From a checkpoint of a small image classifier: patch size [2, 2], muon at rate 0.0019.
Rows from block 6, named by matrix and row number. Rows with one number belong to one attention dimension. Each number is 500 + 25 x the weight over its row's rms, rounded and kept within 0 to 999. All counts start at 0. Numbers have three digits each. After the name is the row's rms in percent of the matrix's.
# v: attention query, key and value (stacked) (model.blocks.6.attn.qkv.weight, 576x192, the v third), inputs 0-95
# proj: attention output (model.blocks.6.attn.proj.weight, 192x192, transposed), outputs 0-95
v.102 100:447528486494503471507519463459510505490469509518536488491509525493437498494491463502499493494556484522472454478477453514520479519476506534492512486494524516510510520508520485527504535501546506518458548512470496474501518503499516487476461522526510478461513501524548480472461481544549481528
proj.102 095:552473503479472489534484525468506476526516542488453520491485453468512528541538476470503503476468544464504537515498492488467502492572503479524515524508487453520481483502480541487499508470470533496461505519515531490495497508541504497493530493488536535519472468489472495474536506496461486484
v.103 108:448494440502510522550527514492498480484485546485512497492503485519496472500534534503493503470464491479461507498477537510509507474498534500485517467470485484500529516479544459506510509467512508476471502471520504463499533445522479528523458507523500485554506502498527505519488496512499504496
proj.103 109:524518506452478469490481495510502523532529454492487468523495456503496504486486479544537525484535519494503483455524515455497511509464502493530503504499498499502492481484483514496477494515493518465549475539470505500505517523492509513500519468498498535448474528484460439516483478509500486504
v.104 110:490513520541486536510519504525508499499521440537476512505481509475479469534529522465541482539481536522469492554499480500493483525515467544502531510507491514483509510520502478507507503516519503523474489481505494497471511474465504569516530493522518520531479489518542464472486459485495520485
proj.104 111:467501455498473476464524437487489493507515493477506461481566484507530532468504453536461465468499492487526483512525514460492485514498500464494459497466539500506500499477515504504479551544475504494500471500495459461500469568506482487528430514487469472485509546491498497551486502497514533495
v.105 116:498502495519509484522495500557542494498523506512532527522528540491501484479488504525550501496463464481550502527519434505469472468513539471492478515483476527470507509525492470457532493537463478473515508477503507478488482476493530484529491504558498499513497471487495486498491495502504501499
proj.105 122:478491521485519503507504500526500483503500490507496501520505477486524524507502496493473499490504532459505495481486506565505471471493502545511512466490528490516518476480513479507502483484455447527486534492512504515485523546545485505481533471458481496457501457468511506498544505523515498525
v.106 109:500517526497483497480512541461506555518498550501516464514493482456494495516518525486486521482471522498491529533544500463561488490521536508494488477488538460472507536537465468526523481495472465498461524508500508522458512476530526500500474529497505467458476494518486469513490546489468493495
proj.106 099:518480491504508494486502492462493488493481480514500509512504522509526529495495489470535493517555484476526501472422495514512534534493496504475476512488463548486554496472488525518479523517469527485493470521558493477528529520492514477491496501513494521486488505467474510465524498484499514485
v.107 104:503510488536481485456487519513483449499523516526518458513493504471528561486491584536491482495521509509532512488490498527532479494516429516502461495470489494498496464486514500485485512502453508503472519492484557525491516437458475504499542462477505510516502492484491530488489504477505494504
proj.107 103:487529507496506509506507491484533496514481511491499484524477468506481465496519444497471494502507484476448503511480520479493460506470521509557533543513471476471521492556474485498531493476533539529479513519494497488474472548525464463479489522534435456475540502509555487502468475548540522462
v.108 104:527489512517520525523484488501535516464519493474530557499490535494499483461513476491461463477522474505508497542511510514496470474508518487465482495571488514496445495517452500496493480510438496499480467526517494537498513464494491485501521520526518483547511514509481469477504494562499510501
proj.108 106:483504492508497490482512504492486478514536491491473457500484488535478469504478527517500549525457547525517474492495524509532500448479510533498479479483491478508512543499544523508515473505512469506538521449448492448496535544530517479512546500454481507454506437481508547518541454484499506486
v.109 098:528489433511491511474490511470481520529522539500478499482495428516519514492544509512478478522498484497464479490494505522514524485488553486522466468476581483505498502480542517508519486441473509479462509511520504508471532546468473541544490520506524532470517535496472488480516523509490474452
proj.109 094:505510531475531498508491497493487448474497503526514510517500569480504494492486494484454496488480508533521529442477503467503468539472498495485499556525441555500469477507483488493485494509523469513541484523524509491503480458514517507464515456502489490484489525504490484515493502544516520504
v.110 093:514470525481479487484470514473507518474548492501503483470489508474463511522494456459505505460522480507478469517530484507476502505538492509489549534501499528501515507479475556528457464523494503480498456476480523485529501552550475462450476487458556502498485515503493567504579531509509489522
proj.110 096:480493475503494514530516521544520459538499500501474496504493491478516502549507532515463477554522514502508507513459552524516510460487486500529438472462489461500480519493516436465564525499538469475499484511521514492476440448487543539566489490490494529524501479498513499539467481496492528514
v.111 102:527518502454487486492499465543518487507511511532511516473488504508542523512506472492482470509551459496553493469490508498497504540518468511498510528548479521501461525474489519493487497518505528537469463542511516495548516498472453491447506536501492487505513524468499492487501500478524540488
proj.111 098:490468511557496517482468466530515487531524458514475490510480475505497481517500503552525487449482504518468488497510513550513505481480515485484488474467528486488515504532507498505490534473529495488529465497499442515452502522503513481521497485493561508538525504550462509520515470455499471543
v.112 111:522529530524514522465526504503474479525496554556484486507472482497508496513509499493547517498538513530466482518495475495539534512529504475470486539493456512502487464509493449476514497457523483456467492470515507513523490483480491541496495474540500502497519463475471483536503523484532488504
proj.112 099:476507473493530492490524482487502491490506475488546483480547536496513502472496467488482469471504460465515538508508495485516459483524520511482547481486533501491515513526499490469493512525454492521500429499500454450523432517558499469457529508484454493506480530539520487538488511518469494516
v.113 106:537467476524452487463472519490488526505493459475456494511494500503506470500483527530504522511494488477515504486547526522513525501508502547494497437485532457508475486516507461466497494471517485493501528509479481470482451521519457551480493493488449514511550492448521505510478497505489506495
proj.113 107:483546562460505522481493480483571487499471508499482504521537541520485529496496506504502469436472525519500508499472482466489469517498511505481513520499457509467482461481471514553519526494504530528508516529541501513473526467530508458527508507545499482500467504528484520506529475440520518527
v.114 093:497503467451510489499497499480480506523501455467518538523522482518491518518521450558467489527495494504478489509497508491479514524528505515464446491505542465510518533510555448494512515524556475512468544461470530472519519517470496505477476554519494484522516476482516523509534485472540506473
proj.114 087:485462508506471465531486469500530521464493477482510549442474526487512468509512502529557484473534504518476501518520448530480489536496483475520548511521455484488464485498494531513475483496435566484506450554539506536475514513505520483504494486490510521520525540495492477491533503468468509548
v.115 109:508469522460508502492470467528543480514499466466525532486496517478544510469491466477510488502489499515481512491573518500480494493528496551519515518520497496512529505514486473539475479504492513496513461495517481531477471462544472481522514453501503466528499530516501504515478506492477517499
proj.115 110:498513496510496481520571487484459466515478569550487481492469468485438520516489538494475499493496532508484492499504502488526529484492473496493537500434519502477446515447522517472539493515528510526504524505512487455460498542516496489484483482464494509497507483536501488536486467509525491534
v.116 099:483509526546503529517495517467476472479521448494526492472445512520513452516459457497502499480483462496512519505449515515453504544487537515541503470531541534471526463500473511526488457511503454451527517483532486489467497446452537487516543536524487488509526508515513469527523521497521528438
proj.116 102:481536469486501480480507498516473518536504541523478489501496516516501522460542543517522524458502489492488472480562510494524487475499472546506440523457456474471494523503490502507531506496443544473510500493506532530531486544536440497483505488490501475465490493482502470524507517504486501510
v.117 101:483517515499489473506497510495500482466537440493465476547488464493484491546491493514477523508524531548509485458473524513495509514526503488471513502492485468491493467476528522526506486531508510526525474485539507522529498519518483517512501516496474530531477473517495507508493472505474536545
proj.117 102:513479453471481526493523490508532521511533507461502526480499494474515494530510522512547511545494537505489497578548500458511530510487483457499471496473522468509470512474486504492491491465518511473482483513507476458492483457493471458486503480499545491533513544510491508505455463482542504499
v.118 098:482548501461471546486515523522509486455488458463479495516539497488498453485511566474553492494515528509477519488531498511490531499495467502515508470448506490522497485517526481488512503481495544492513465441489494517496510495512503494552493501464461516474478541521495497506493514510459489506
proj.118 108:467474481521537474516499545493521534541493541486549471515484487511512512498504462522454500539491490519490475507511503483479499492482511458497498497528494520511504507486509489495487476468498501502522514504498530501492486443480471523474452502537497488498502504477501513510467435521523500486
v.119 110:498487528505552462492489493560517503509520531497450544534488498479481522514531528497484514528485496527496528521575526529496493534496473509501483467473537493539512495482492522483503499436438528476512501526484474493499495517517480518512491490509524478503497491486475437474491533493490506523
proj.119 102:486522475493495505476483532503459501521521475522529477544490491493504469521518476543490477469501517502489499473480514510511510475507529496471497472548474565466490515504497504534495472532550468471465513448523491553516476530512528476467490494495472521529549516495493553536523457518549483467
v.120 115:456513523516495450511468479496501516504478493484498512513499565513494472479533434530479513535491510524518523482476527480517462521477496519492468500453488523512509475495533517508489542524528477481512507517454516490514515499504469515507484513473447484511523493479474524466494517482578491517
proj.120 115:500506463439504533479511471540508470471533468482471513521468444470503500537509492487527508451533492482501490535519487498501489522515492498540523511549473479541487485491471502493532460498521519518493535500531508495491515521490511431483503490490494477509531471536508473482525507479462508518
v.121 104:500510457526477474498499531487509497543477481508521498494491542496460507536501502504474497508540563505495506451463487460487503464474484494489514516482493533472477473481489494499516481498440484491566502530495525513513500513534405511542535553537530506504508504522505488511535500481529479543
proj.121 105:500510529452501566502520467524507532490526500482452490509492444492458498487481540506489498484503448532516480494516532557498562480519518483471479481497507495511495455556537497511441558495524510489493494502507490452458497474510509497459502480500478517484519505517508495476504477541543513491
v.122 097:493481494493495491503490524523507441501482510453508475507509489493510505458517545519501469497535509495508501469478535517506502514510500459540464495436483492493500521474540516487515497528528505554500544490517534493460521482465523478514541451463501536496530461499534476465507531502502507497
proj.122 101:472498500498516482509498494516466508510502517491509512546470493506533505524498477512472505533474494474494482463498481487497509516480482502527487581542500522489504485549469509487554478498477476458509510511510462541553522521575457447480467526518473442490503546474508512533500460514508550495
v.123 116:508521556533512462444467527540454520525468479495543554506504557489521512480493495527455481548508490487505558502544509429510505479502525513509483500441486493523499480530498474468545509471480508488517483464482502525512465465487531492502519553511518474501499487491524487479507522472491515511
proj.123 112:510506465512545526500527503514541510468527475502478465482497504486506445518493464537536496483509447526486446533423506526487484530510471512496534501519510511512543518500524509527527507520501498506497526486505501481510489529517497465459493479504483505516500493489517517516504533521509496491
v.124 114:476540471478482516532501480507503531510440472484521494515520513492485545512489474461499496501505506466526442493507480491508529481456506513500495550512524465479473511471488478513526509546518517505489496497504493464487497472506476526467456478501495516459494463521455541526489570495486552471
proj.124 114:526497506521506474500535515487454505457576543509513506464492510485504500507489494507506555496460502529526505473493511505536547506510521453524517471501508495524471495466530486501496463486462497425507509536496497492513511527498527493544566473485490503519450499499509452444538469485498497555
v.125 095:491528476499505499488528504456506490503478467508528503498506546468543519476502517488480508540486514497523534508522491490528505464520506509496466477518481463485556501489511472514531489575504482487522511491442481512498464504480498482516498526514442551524493465489483494496436517534473508517
proj.125 096:498507506527476474495500475500487544527500509502499528491494470543462545500472488519500496474512518486509491503477434521483501495522467490496541470481563500475462456515511506507498487446436512516483494523528500477459515489467478506450491469493508500511538531491497504478534476447532495524
v.126 103:504526476450456475501485510498501510492493480452524510569533528485464488436486502499477528508525478536517492488535523471463468501492545539497474478460457468520513491505521512531502490458510506494527496516497505535542491552529452484523491503472520489507511508502563508498521528489539478488
proj.126 108:473442524445519532513512488500493501530520524476514502459450472481465485516484463509510478533519457527491493527450456526463517509523447501459503536522518447523522496494534496502523512505532502494486471522494486519506528471493510504535519523541479506525525445516503512519491503486459487532
v.127 098:477526527513479502512455515486495471511509499488468479459493436477507461411523521533560471496535537489520512521475482533501514477484478498477472509496490475495486482462479470493479524501508513494528523473535488499509522481509471511507477470535489545482485489494511533550536504481533546468
proj.127 100:461524520517513507492493497538514508490476484533516482483496512506543524546503479513462494534479470481484501470520521480506499511487533488524543512493498562490542537541501483486484452495478513514465521541457474496513466492501523512478463535477501500497475498510488472471437474490468513513
v.128 093:504493515477466484489449516490505507527462461506510504479498487476500481478508450506422451541521507489525505492545481502500513560537484511508540501477478531530479507516489489476514472465519520474478541456534475481503498484512531540505507472486463486510507513473474523489516553517456511511
proj.128 094:488538467500483496540485514493522481493505468493480491522528551520524466561519514502514538514498497424484514505451523530536521476505506485497479419527506461481534488472515478507511506501479495525468496525516518537487477496512450538518544526522465537507471475502509476495500495523482496489
v.129 089:483502508462501509493492504473478497479474546534495508480517503508501495470513472515464496497527470495514505491542469532481478494498515553481486541508496532502468478530527533519487502469510502498513498516487468429539489524472546513525542511515536501506481464489494520480472515439474504473
proj.129 091:519476494501498494490487470537523534487520459451506532479463505497517438503524504475494500535441515480495549515481513494496523486489494443520481477483558517505497511470508496466496526534497497452506479454536493564482488485522501475481496485505471488539517522499536474525504510556512496516
v.130 098:521495469527526499497496538515505536551522525476497509464469480490464471503471515503480537505512515516506511552509530476491473513537477451474480464468477461530500464494471544470480501535526531486481472521500465524488562499521448494450490474508519509534515483474535504465517504553515493480
proj.130 101:485532518538494503542539486477480486509489517504501494517483509511513574489504490464511502449503489492489504448477483560496533487485537502493496481528530501499489508520523505522509460482452477509471513520483534460497491482458508523511508516500481479495492552522498481532488484447522476507
v.131 076:513514451554512539500526511564515518477486490503481481532516516499550521479505520526500542538480525511471476451483507447473533513507505470526478481481493524491486464498432519519479466515577540493483459487482479503465492506526488470487527479488505493485462490514522524506505453525473478489
proj.131 087:498476576505509510522538484500491481506505514486469499509485509502480478535518517460528522493487513540495537544520473527541452527515523496488540520473544479488509488553520472490491507478481494499487511477509507457505469482432511514518476492509464524484490507478475493495515519452523472500
v.132 090:508481479510487490481525506514490521474478516518520488486514487494482496485443513529466510514516536483504558579514467540496513525515491496498487508546537492491515472486552509438483498525517520476482470467478502514489519532488479528489501479463524504483468476538468500528472572531483488518
proj.132 086:503531516511498506515508512464497528509497485505535475467480522479547510512527518442482535507489480454458480483493515537531531499491502447516515473464501482475487529482470512524496492478471502478471516493533519496469519492523471538469520488516434483505532473491509505486495446484482525460
v.133 080:533511537516531536495439520503441459537501546496462530476487495522508525478515526502489490505473482527527518528551521541527502471527507544555524536511480510522510488478507480491503496524500463495508500476491489412493509468469516501498470491505507471518500457477535523488476511494481497534
proj.133 076:487505431522495493478511481492535525515498464450489511510502493537471496542498485517488465479540497496467486493504487509449514485501485449474497483525516472483465491477482497463525517539501480557491484513552468527493512511505460496481521478523516481466489565558470463522495520500492506506
v.134 102:463543502508493524524525515458493473496482511496553496522487540498454515514496506467517454502515478498504503472526510509465514494490494491462519512480514490501490511498466493469511524494542516493526452528497466525554519440511508555504540492547531494502512497485459516451508493467508538469
proj.134 096:515489490511529508520492462544532534482529524487474497468512459506518449456528499515494492535466521494561511520454466489502446522530494506535468468520530502471524475483514536520497489518474501503506496493504555476509519483493506471484515501506509509512474465475530491521513505542539491533
v.135 090:542503502501502496451520506472506514537452518528477496545491505514559509534516543507488478546491484515544514501475539484512543475530478513486491507508483516527522491502492514476531533516511475500509517451477482496499520540503518512514502516460501448548440500515555488512470455506513505510
proj.135 097:482494536477530534508479488512529465484514481475472538495517488485486503478479470496522542511480506492480478509501504521512508494458489503509523520472498505472486438509487451554468510491484483538482513519516536470457493484522494461503476500522462517497507494424472536523492509467467478499
v.136 101:530502506453496489484506511509494492539558494505478522544492528448521521538510490536518472516522471525509503461536504470487524507533501489502507478457426492523531516460513524473473527489488530495536503484512559517507483554483503480480453478476499450481520482519505509517457456514564528522
proj.136 101:482525467527523512521459499465505438467505500505493495487487525520488492495499524443519533530523519498491529523534525493518453504495485535534508454501503498496490490536526480542489482532497549479486484558482481495489461461526468526547521501512491518512456546483459479507554517508472462484
v.137 100:455480512489473498497502523487486540513484527489503495462475489512566463488477494493497499504512483532506518521544468485483548472507519519506519492509507486458495513475481476492508508496480515541521452516493489529476475484521507496523481480516511488505481480512491595517483480519456583467
proj.137 101:533530498442501512494490529488556472484473461509479522527507508486461530512538503504483515517470483464471527504493531528520490557502512515531544471549497519522510448512514505507473483488522521542472507470519483484476502500498440496473508524479458526511542520489488451490516553489529449542
v.138 098:530471535504497509482497480501535464478479500513498495515531499498512508479501490525526504476472481475511502512502515474495496529540493559503453536523490521473466519521497509478527504496513484477471498488479482483525500488464511504516517463497524487491513522458506454553441461438526516515
proj.138 105:472454497531559518486511479484503518549504513502530524521484474523474530537501492483466539528514484481457521471529484524484512443490511471541520511458514497514537507451519481522490483536519490525451522496536493510478509523502483477457514502527474520508524481509515491456486500503491470457
v.139 101:498520535509506521523527497503458437482455513475494544502504502515495528479501476456499531441508506495530471498448537497498483482499498506482529470505494501510525488493519504511508448473512482510473488529463513461524492487490489490505502486526491530507525510484507467433520477502468496466
proj.139 094:501489498504481477492519486518505536512504495492499473508496444457487534506472487550481515528488464539440482509521466546494515493526493526516498521519511466528504471507547522492504523459557484502511515472531494448491504500442524461464487505510524508475484502513471489511449531488535478515
v.140 093:480525501478482482497524479441481503510491477509514483539501490483479486527503493500501477474477481483501512447522480534546503480538504492535514491518521485508548509520507487463531473457442514496565518531448482537488503511504516556503526530477493467488486480477460486526469514477492475506
proj.140 094:530467487483548492482469545524522511485498510473490492494479515496522500463464493508477517519516491506456502524464488448512482473500463495476481495480463521497477513469479490535473526552455489476520508505548471528539480476544499497532460496487474494586504503483515543462496478498532507504
v.141 098:547525489496466476489521469486494451536523479529499540528492547477509500501503468503479479508472504499501472458500478494502470466518481468466476527560442483520514526489497548522505529445522506569505483493499538548504499535496507463487482501488490447507506487530514493483481500526488484494
proj.141 098:461476510462550508497497505475528530489523515500503442538501483472501534486455557458527486531502514493487536523518526510497497495475485530540511495447510483487488469495524480518497498540472500427531499518507495472507547485513502516532506480491465512527485520460470501492492504490447504533
v.142 096:483485470498517491497515484525474528499497472499502483445517515462478439543489417486505513485490494475510508515480511520472499534485485463476472487493502501480497498499467480467530495499477499533513523501454522533447489531516500498464472531481486488468476483518444515491498523509476524506
proj.142 101:520515486504472492498517534455504499490513515521537476509470495520500504464441546454498489506515478529463501487541500493519491510514453538508523514517496507518527523530506505509495488499487507465522520516475496544527520475527437545545484502524522514536541522506509523479468492512449496528
v.143 096:488488533456465491500523513478430513514547501543464509501495443492481504531505489476494530490527500566509523519505485503506551512491482492515504497475493492511535524525495514509495496540459519484521497506496505519501514552510487483495498523479506457503456500494470478529484509537533508534
proj.143 100:516529488540500505497479515491520502453485529437492481498475532498551474458492461513502490496512481472504508497490532464491444466507492542452478490492475514495513480471508495507507501469524541479482491488507509505460473466520522497523476451506494485490478493498513542510523499508482528479
v.144 080:460523524517507526514493528510502474493452497530509508545522485551498544477505481478521470516491517542538480458510498533515540445482501467468498491495531495488485526470477498491506533547455448477480510504498550489513475510477440498488500509532502525484456513506484466541503456492499484475
proj.144 088:528440489525501483493490484506469509493474516498486480510485496480519505471529480529508485454454517553491498547484539505506472565498515500521499519528476553505499453526499535478486516496544529527511505484484491480477506507493543474503468516493534490476505492484516518465539531481503537485
v.145 088:477538507505509549482471527499467507495489529508458535492450458487536476485536514459464488548450492489534519496501522520555533502530510482488492514459515510528522495530467472507505488530502493497558493566470491472510500500517519504494533509508497466493508510457493499531509562513520515473
proj.145 086:548465483524531466484510459511517510512495513435501495534512533539484506490481454527543493440492519542465476497462514477482450525489499497495537498534501504443464495463493494488510501527475467523508495463532483520508485480522461507488478498480539467512492517530492521485531506510481468543
v.146 081:510472504523492523522470438478470452523467510495491522532522475542497545513445510496514488495533511539512471507531509507513495492501516499480505503552462526507513530458462492551503498556529458482495515500497531490488472447452520527498469504509517522511485503479504512464541512473479486463
proj.146 084:467517513485538503477478495486518541487521475516451489494461479466480541524533482491546504502500477480523502524486485537472509511468495474477467485493489511492528483518528525447491499486526499571495495480528479474501559540529472452484511522526502493482478477538517463486449515487509491484
v.147 086:473534499508557527487484523465486498510530490531480483525559501551521548508503530474514526453494539506497509485487451505496495453473532480505472498501565463479514461468468481475527503531504502497525471473522477501489498503501477511501492545487508478486487454490453502501538446519542481504
proj.147 081:545481538502477470505533531504490528482484513530491495478460515477497424488505505525508488528479506538494504531472540457531491535506476499482487503483456517530504485566495510507476502434468518537492546551489512486494465516491543531504495456524496511511522496500517494514520540463465530472
v.148 084:467516514524530519482522486521470496469488520511479490508489515504511562493498525522484484461500491525473524496497507504520495479502489502539480534517524477536510495477484453501531482485501479445531545523485462498561502530452509450500501520514509505497480474538471481463498492466518491498
proj.148 085:485447481510504482475486522442477543538485506509491503475430506527451489519486493534478465499452518525503488505503464513508477493481481513499482515483513509521500504511508547456454503560455482525503455451530486503500494497532500472505490498520500475504504495525511513532506516485520496508
v.149 093:490443477489497496472544490517514547462482499526469480519503465501531476522542490520508482470501503472503514491483559478511521508507510514452456472494497518467447519501514499493556558494491511479506512456501520553481484548487518515511466466506495477489443498498498472531475485524534516505
proj.149 095:520506513524493494529476486492516444508485471514557474515494494496499530470505494484492581533462486508499494512505517515521509515493514535517521537482473538518514468512493484550477478484542491505459522506468537486488500490544513463491500506506507519514517461488498523483505489486468472511
v.150 097:522485529478498479495474496498484495547482524526469535481510472521524482460510499468462519495522498525526515483538487521547502482492475473515506514557490523525512499489541500506517481489476517500456484484488494524467504541493504442477443488492470485456514475541533513556454545518498502505
proj.150 096:525500473535488506505500521457525503503502494440525456499509511505487468526495476495512454424494498482470508527522518466483531509510504534502492480507497513529465507505464487509543530533515517479531516469485471513515496467503454507494499454497492502522491530479467530491520469472471535535
v.151 085:548496492485465503495512482453506479497483529465514523514521514505490475513465493459505521535510451502482493505515508533509517512460518491493469469500502505517531448524491521479445559481496483513557494526502518495498466475513485522524528520494499528486491473548507421465506479486509516467
proj.151 087:497490494524503511480484517507493498487505476541464500466479481473543482461519511509493501471445497495453522536463505476515483480541466493498522534506511537496536508517509514523531506500542483466514489537483457480504487514471467454547475523527496504485503527451508495490506469493476480507
v.152 094:499458490515480492475486496461502470519478561468506479499485484451473499520482528491486480487471492502517528498500511514517512497525472487531537525467456507524463534515498482402511499476480522494555514488517501520483518497554525533523527519483477495483483463519481501467488514535495517500
proj.152 095:529503470491506510535531540485518464488520479521480533507532509499492486469496507510471553491532467511461488524516484478513468493499503539492500465549542485458544473491478541545504475507460511485530503505513522432538489511452440496487512467519465496516501545457512510517533478467494488498
v.153 089:525469466531449518487450498493502492527493502496488503483516485463481521526520492549513525497525479481460525520521504470501491518463505482494508502500501482505465543547476484567453480546515462496484519473461533519482467484532523500484505482477482518507503492481456458477523503470490439493
proj.153 086:439525514484511543480525483515501506541504496499491536526529513517514511531486523435480505469483466484498494480491496512502483474547515475444480511499470516490532513434502502466536495494537515527499513519525479497496517505485511497519501481476476511474503524490538488499491462532511541486
v.154 095:476514488547499498525516495475537540515485457483574440473527507504499466463514495480521490498486463475473455512508500474493503547496469510482509465479520482443468542494518483506486537471439518494491507491507525515481485484518494525509466518473513509523511475552487536546536496512504533521
proj.154 095:520491515422494515479514551477492472486525508582477529530510521524484496528512515495473543523530500528515524457541499495468485504508488478516500494545475484510560491494501514505473479513518548530483490500476472488486508512488508555510513512497501520465520513477490512464488499493488503514
v.155 091:548480516483468441522517435537544501533513489475477511496445515472513545510479523529532484490518502521527495479503487549520535472473476476515507485496491501513501496483545527528495495499505476484465531494525505498505490475503503473455477531522531499483495547506545472529466476472509466499
proj.155 095:448487458570513551513464532501514451514470519470514494520506475549492536490515458502480438461462473478482509526491509487473489479539528513501505529487527535492471502507465501491497497546493509491561452513489469505497538519477499465513481493488495488491491514493482509457492511484522536487
v.156 093:484497524502506485471488446477476464523513517510469480530456482494509509468507459496489541494523506511523504494514495520504512471513511495488513487511513527469483542487529531524500470496511497459547484510502540447512495554527514523507521542482494491461521520530496510484498516477506467524
proj.156 090:510523497532477500532521498522535514493539473461472478516509529551500481505485520523485484504466503506474475528482522493446514501466532517519492487477501492485529497495499480478492515515481509457506493478511466528495462445501538504506498457494501514526458543497479505486535499533518504483
v.157 096:498501521505503505543539484558476484442475469457515516516524483474451481465481472521475454489505504534531514557520533503502516539449525551525501525469500519488519492471476522495489491542500455521489520507519524506512508507493503495498494518486466493489537477489489477515468492447510512474
proj.157 106:463490486528522513480465474480478477529536541507525500469461482506514527492535505487523507516545494456504507510470501465517477490500490462546539522515479498495490541505527506489538502536537479452502452502470494537490518497490477518520452478513496475508521496514528473514504509517498528497
v.158 079:482547480541505496505494499494474525481516520508481455486512516486504530514491479537458481482494480494519497525508495472515535494524494503471492521463510506506522514517504470511480495550530483518525507472473548497487477494486537496510483553471470500496473484501439546473519519541471458453
proj.158 092:519468542460526511461501533474525503518522480503486548489468510478494514505492522494552509518506509530461496517505490517508434521508463464478525521537501504442529470531496519431495497438483529480524469491515485484490526523500491547494468457507478503531499484498500498543485538479524519524
v.159 099:505457443504497512502516512509476495454518523527509475516505484492488472491467462553521561531544487548477515537496488458515541506499496528534487488515520505478492509503485544522494495504502512489515475538483479502496506545509495450497538484488536498501448485511501511498461513481502520517
proj.159 102:489527554493528501476526478512501513514473533511473514515520505521482499480511538464493513484473485507499516482532517558483493506477545490477501509468496503514519507511544462494490474527480501473473516452533484544484463444501531497505476519514473540510483531494543503538521446510513485460
v.160 117:525524509490505527502517508484531507465545541514502457521546486512499503525499463459496527532511525519496504494489513520487508482566479541440478456499503520514521540512476590524485488555525517491508542496488511499511480524484461482531536472482462482493522525497517478467488485482495478482
proj.160 115:478507522509494494492501504465488521543479478484541528511473496497490468495530527526535469526525452494505449511528476484507492533510524516569512529493513536519516490456475438488511501468481519495460485530502477525514491470503547540519510506485532519497528472474467512475540545540512523487
v.161 102:495482493511497510490533463428473490521522482484553517500513520479505544472459521486494511516496489471476507502520490495487485516520498480484541459524538531498511535536463538438504492510508505489517475536528503460494513478476499508511529475469463488506504489523499443474471484531474497566
proj.161 102:496505505492529479560509546468500502490473528513476531524494503535542484540502493485458485510521452519487482493478497502508461505464486537504484525526518505514502468489498480517483471501475476495470526491499455520509447506499508470444486507529510531504478446506444539491474492516556464473
v.162 091:495500509522494483533434514475482537530513475482508487553502506492525477532476448499516497526487503455451462492515559491457488489540507499481523482524490506544485449517495502491498493530504504522490461503504567463508441467526483490501554476497516528524505492515488474512500475530488510535
proj.162 091:517498488453507549539490500482479538511469551503505483465514476496503513532537483476430496480516495508526476493475434450505465475489546503515497498463493530505497553490492486549487499488516513464474530510536496476511515500472491478516479465575513503522477479510476551528509474514526510498
v.163 098:522493511523499468500434456538511502463496535514471508498495472491489460532524473551503458494522514493513514486497515485513505521501475481551518537471483472537507536473507485471528491478495504475473501490481510492494490498488533516478496489492508500477470494473503475535539476436511512513
proj.163 096:506532501479456542470482516498457428517494497474503496487485488486508508485489517511548518521490537520477485532496460529506500484489519481481523527497517429475496507503524525506497502545476522486509498481545509506512518513480485471501501480486547453523499528473534510509524488532515535480
v.164 102:499447458455515527485486510508518534497482554466505531487491533549479509519543461472477500476517445491546464476485501537465521510467492483551514496498485524519478556458504505488474469486508530516463476482503506525535503541504509512487492494483482492459471507490532544511508517501462501492
proj.164 098:491538490504521516474517494499485453527527500531471498537505503458490475482473505527495489542463499518482505550531503479531570478526549492464501485511520497488496475483534534510511541522500507480510477498460490528486507475486513521517484518458506502512514501461451485510523536488511525484
v.165 096:480464493539468527501477455451510486514517506523487499477499469453518480488491510477501475508495514517515466473515484506512500494470481469542477542474533511521495516488497533508460511499491499516484471506499513472458483509543465466521498513456529533519477530526455441478525507507500515457
proj.165 084:480516489455509451496558490507497482508543466482511502483504541477494498509515485546502513502521498461484513562477501494451497502513482499499510458524485448492502489565507514498494479471488520488527499507511466513497515500485527525492509481497500518460517487490516535538519557502510487515
v.166 107:483496504498431521526463521521521548508457491483495494460542486529480496508522491485494520544518520468512478521507504551512507508491523500485467496461526506524483506488527473488500484521466453509484505502525493524471516491455458544474470539499498527493495481472507541471528487445493510482
proj.166 099:525467487484539482484484504486470492446534550515561526498509532515518479467482537519528518503496486507506535468492512454550537467511495516496517501498491497500520477461535517529482508487520486513508497461471567480523526509473478482513488519487478477526518521525482455489496526542489487523
v.167 102:469449535565509439468531460492561520509496473528537512499497546462494479511496504503503497505514526551479510461446529509524515533516516515528529480520526490480467447469525500537478497509482534504464521469501459487518500531512511516485511518476506535510487529493481528494518498539500491488
proj.167 104:564533499482530533533459509528507480501483464498506471487456480534521505495492499507476490503509479501493488469516504493501471471474464512497481512500515544524507524490462495488564503534490486510528544499512465487526520502482527526535490530521499480496517473505550489503508487459518497513
v.168 108:539522502476475452501483507475467580512454514519490499488544529501474515489454464451474527513470464487501490483460502510475474509500506490522463528498468504532480528494519503511530529497505541498528511534467554478502522514510514520520466497466483507507471509475522536459563517518491466480
proj.168 103:463438482482521514466507475518522494493541523472480531505506498530522508462478486539476464525512515530545539510520490481482553498527499462528580476516467515474460448509515536486468547477485480493506491519494459497496489471490510539484534524477496474515547530483489522512494484465554476514
v.169 098:518554493499503503522468528465487528510518574495481514503455470475507488501532506516495490511522530455492469497518497540479501476499493482459502522482498551531504568496552559486477490511499492495501489447508485497498506505466521516479457502492520476498492560479479508486550485473488518516
proj.169 093:477494509470545506476539525489519507511506500526484510528514470515457470435463489508499456517487493533513522574480468498491526527505536511536537483501496448504477482510518468492505505490485516505487473561484494481474513495532504487509541517494474473495515483505505474515480505528534536467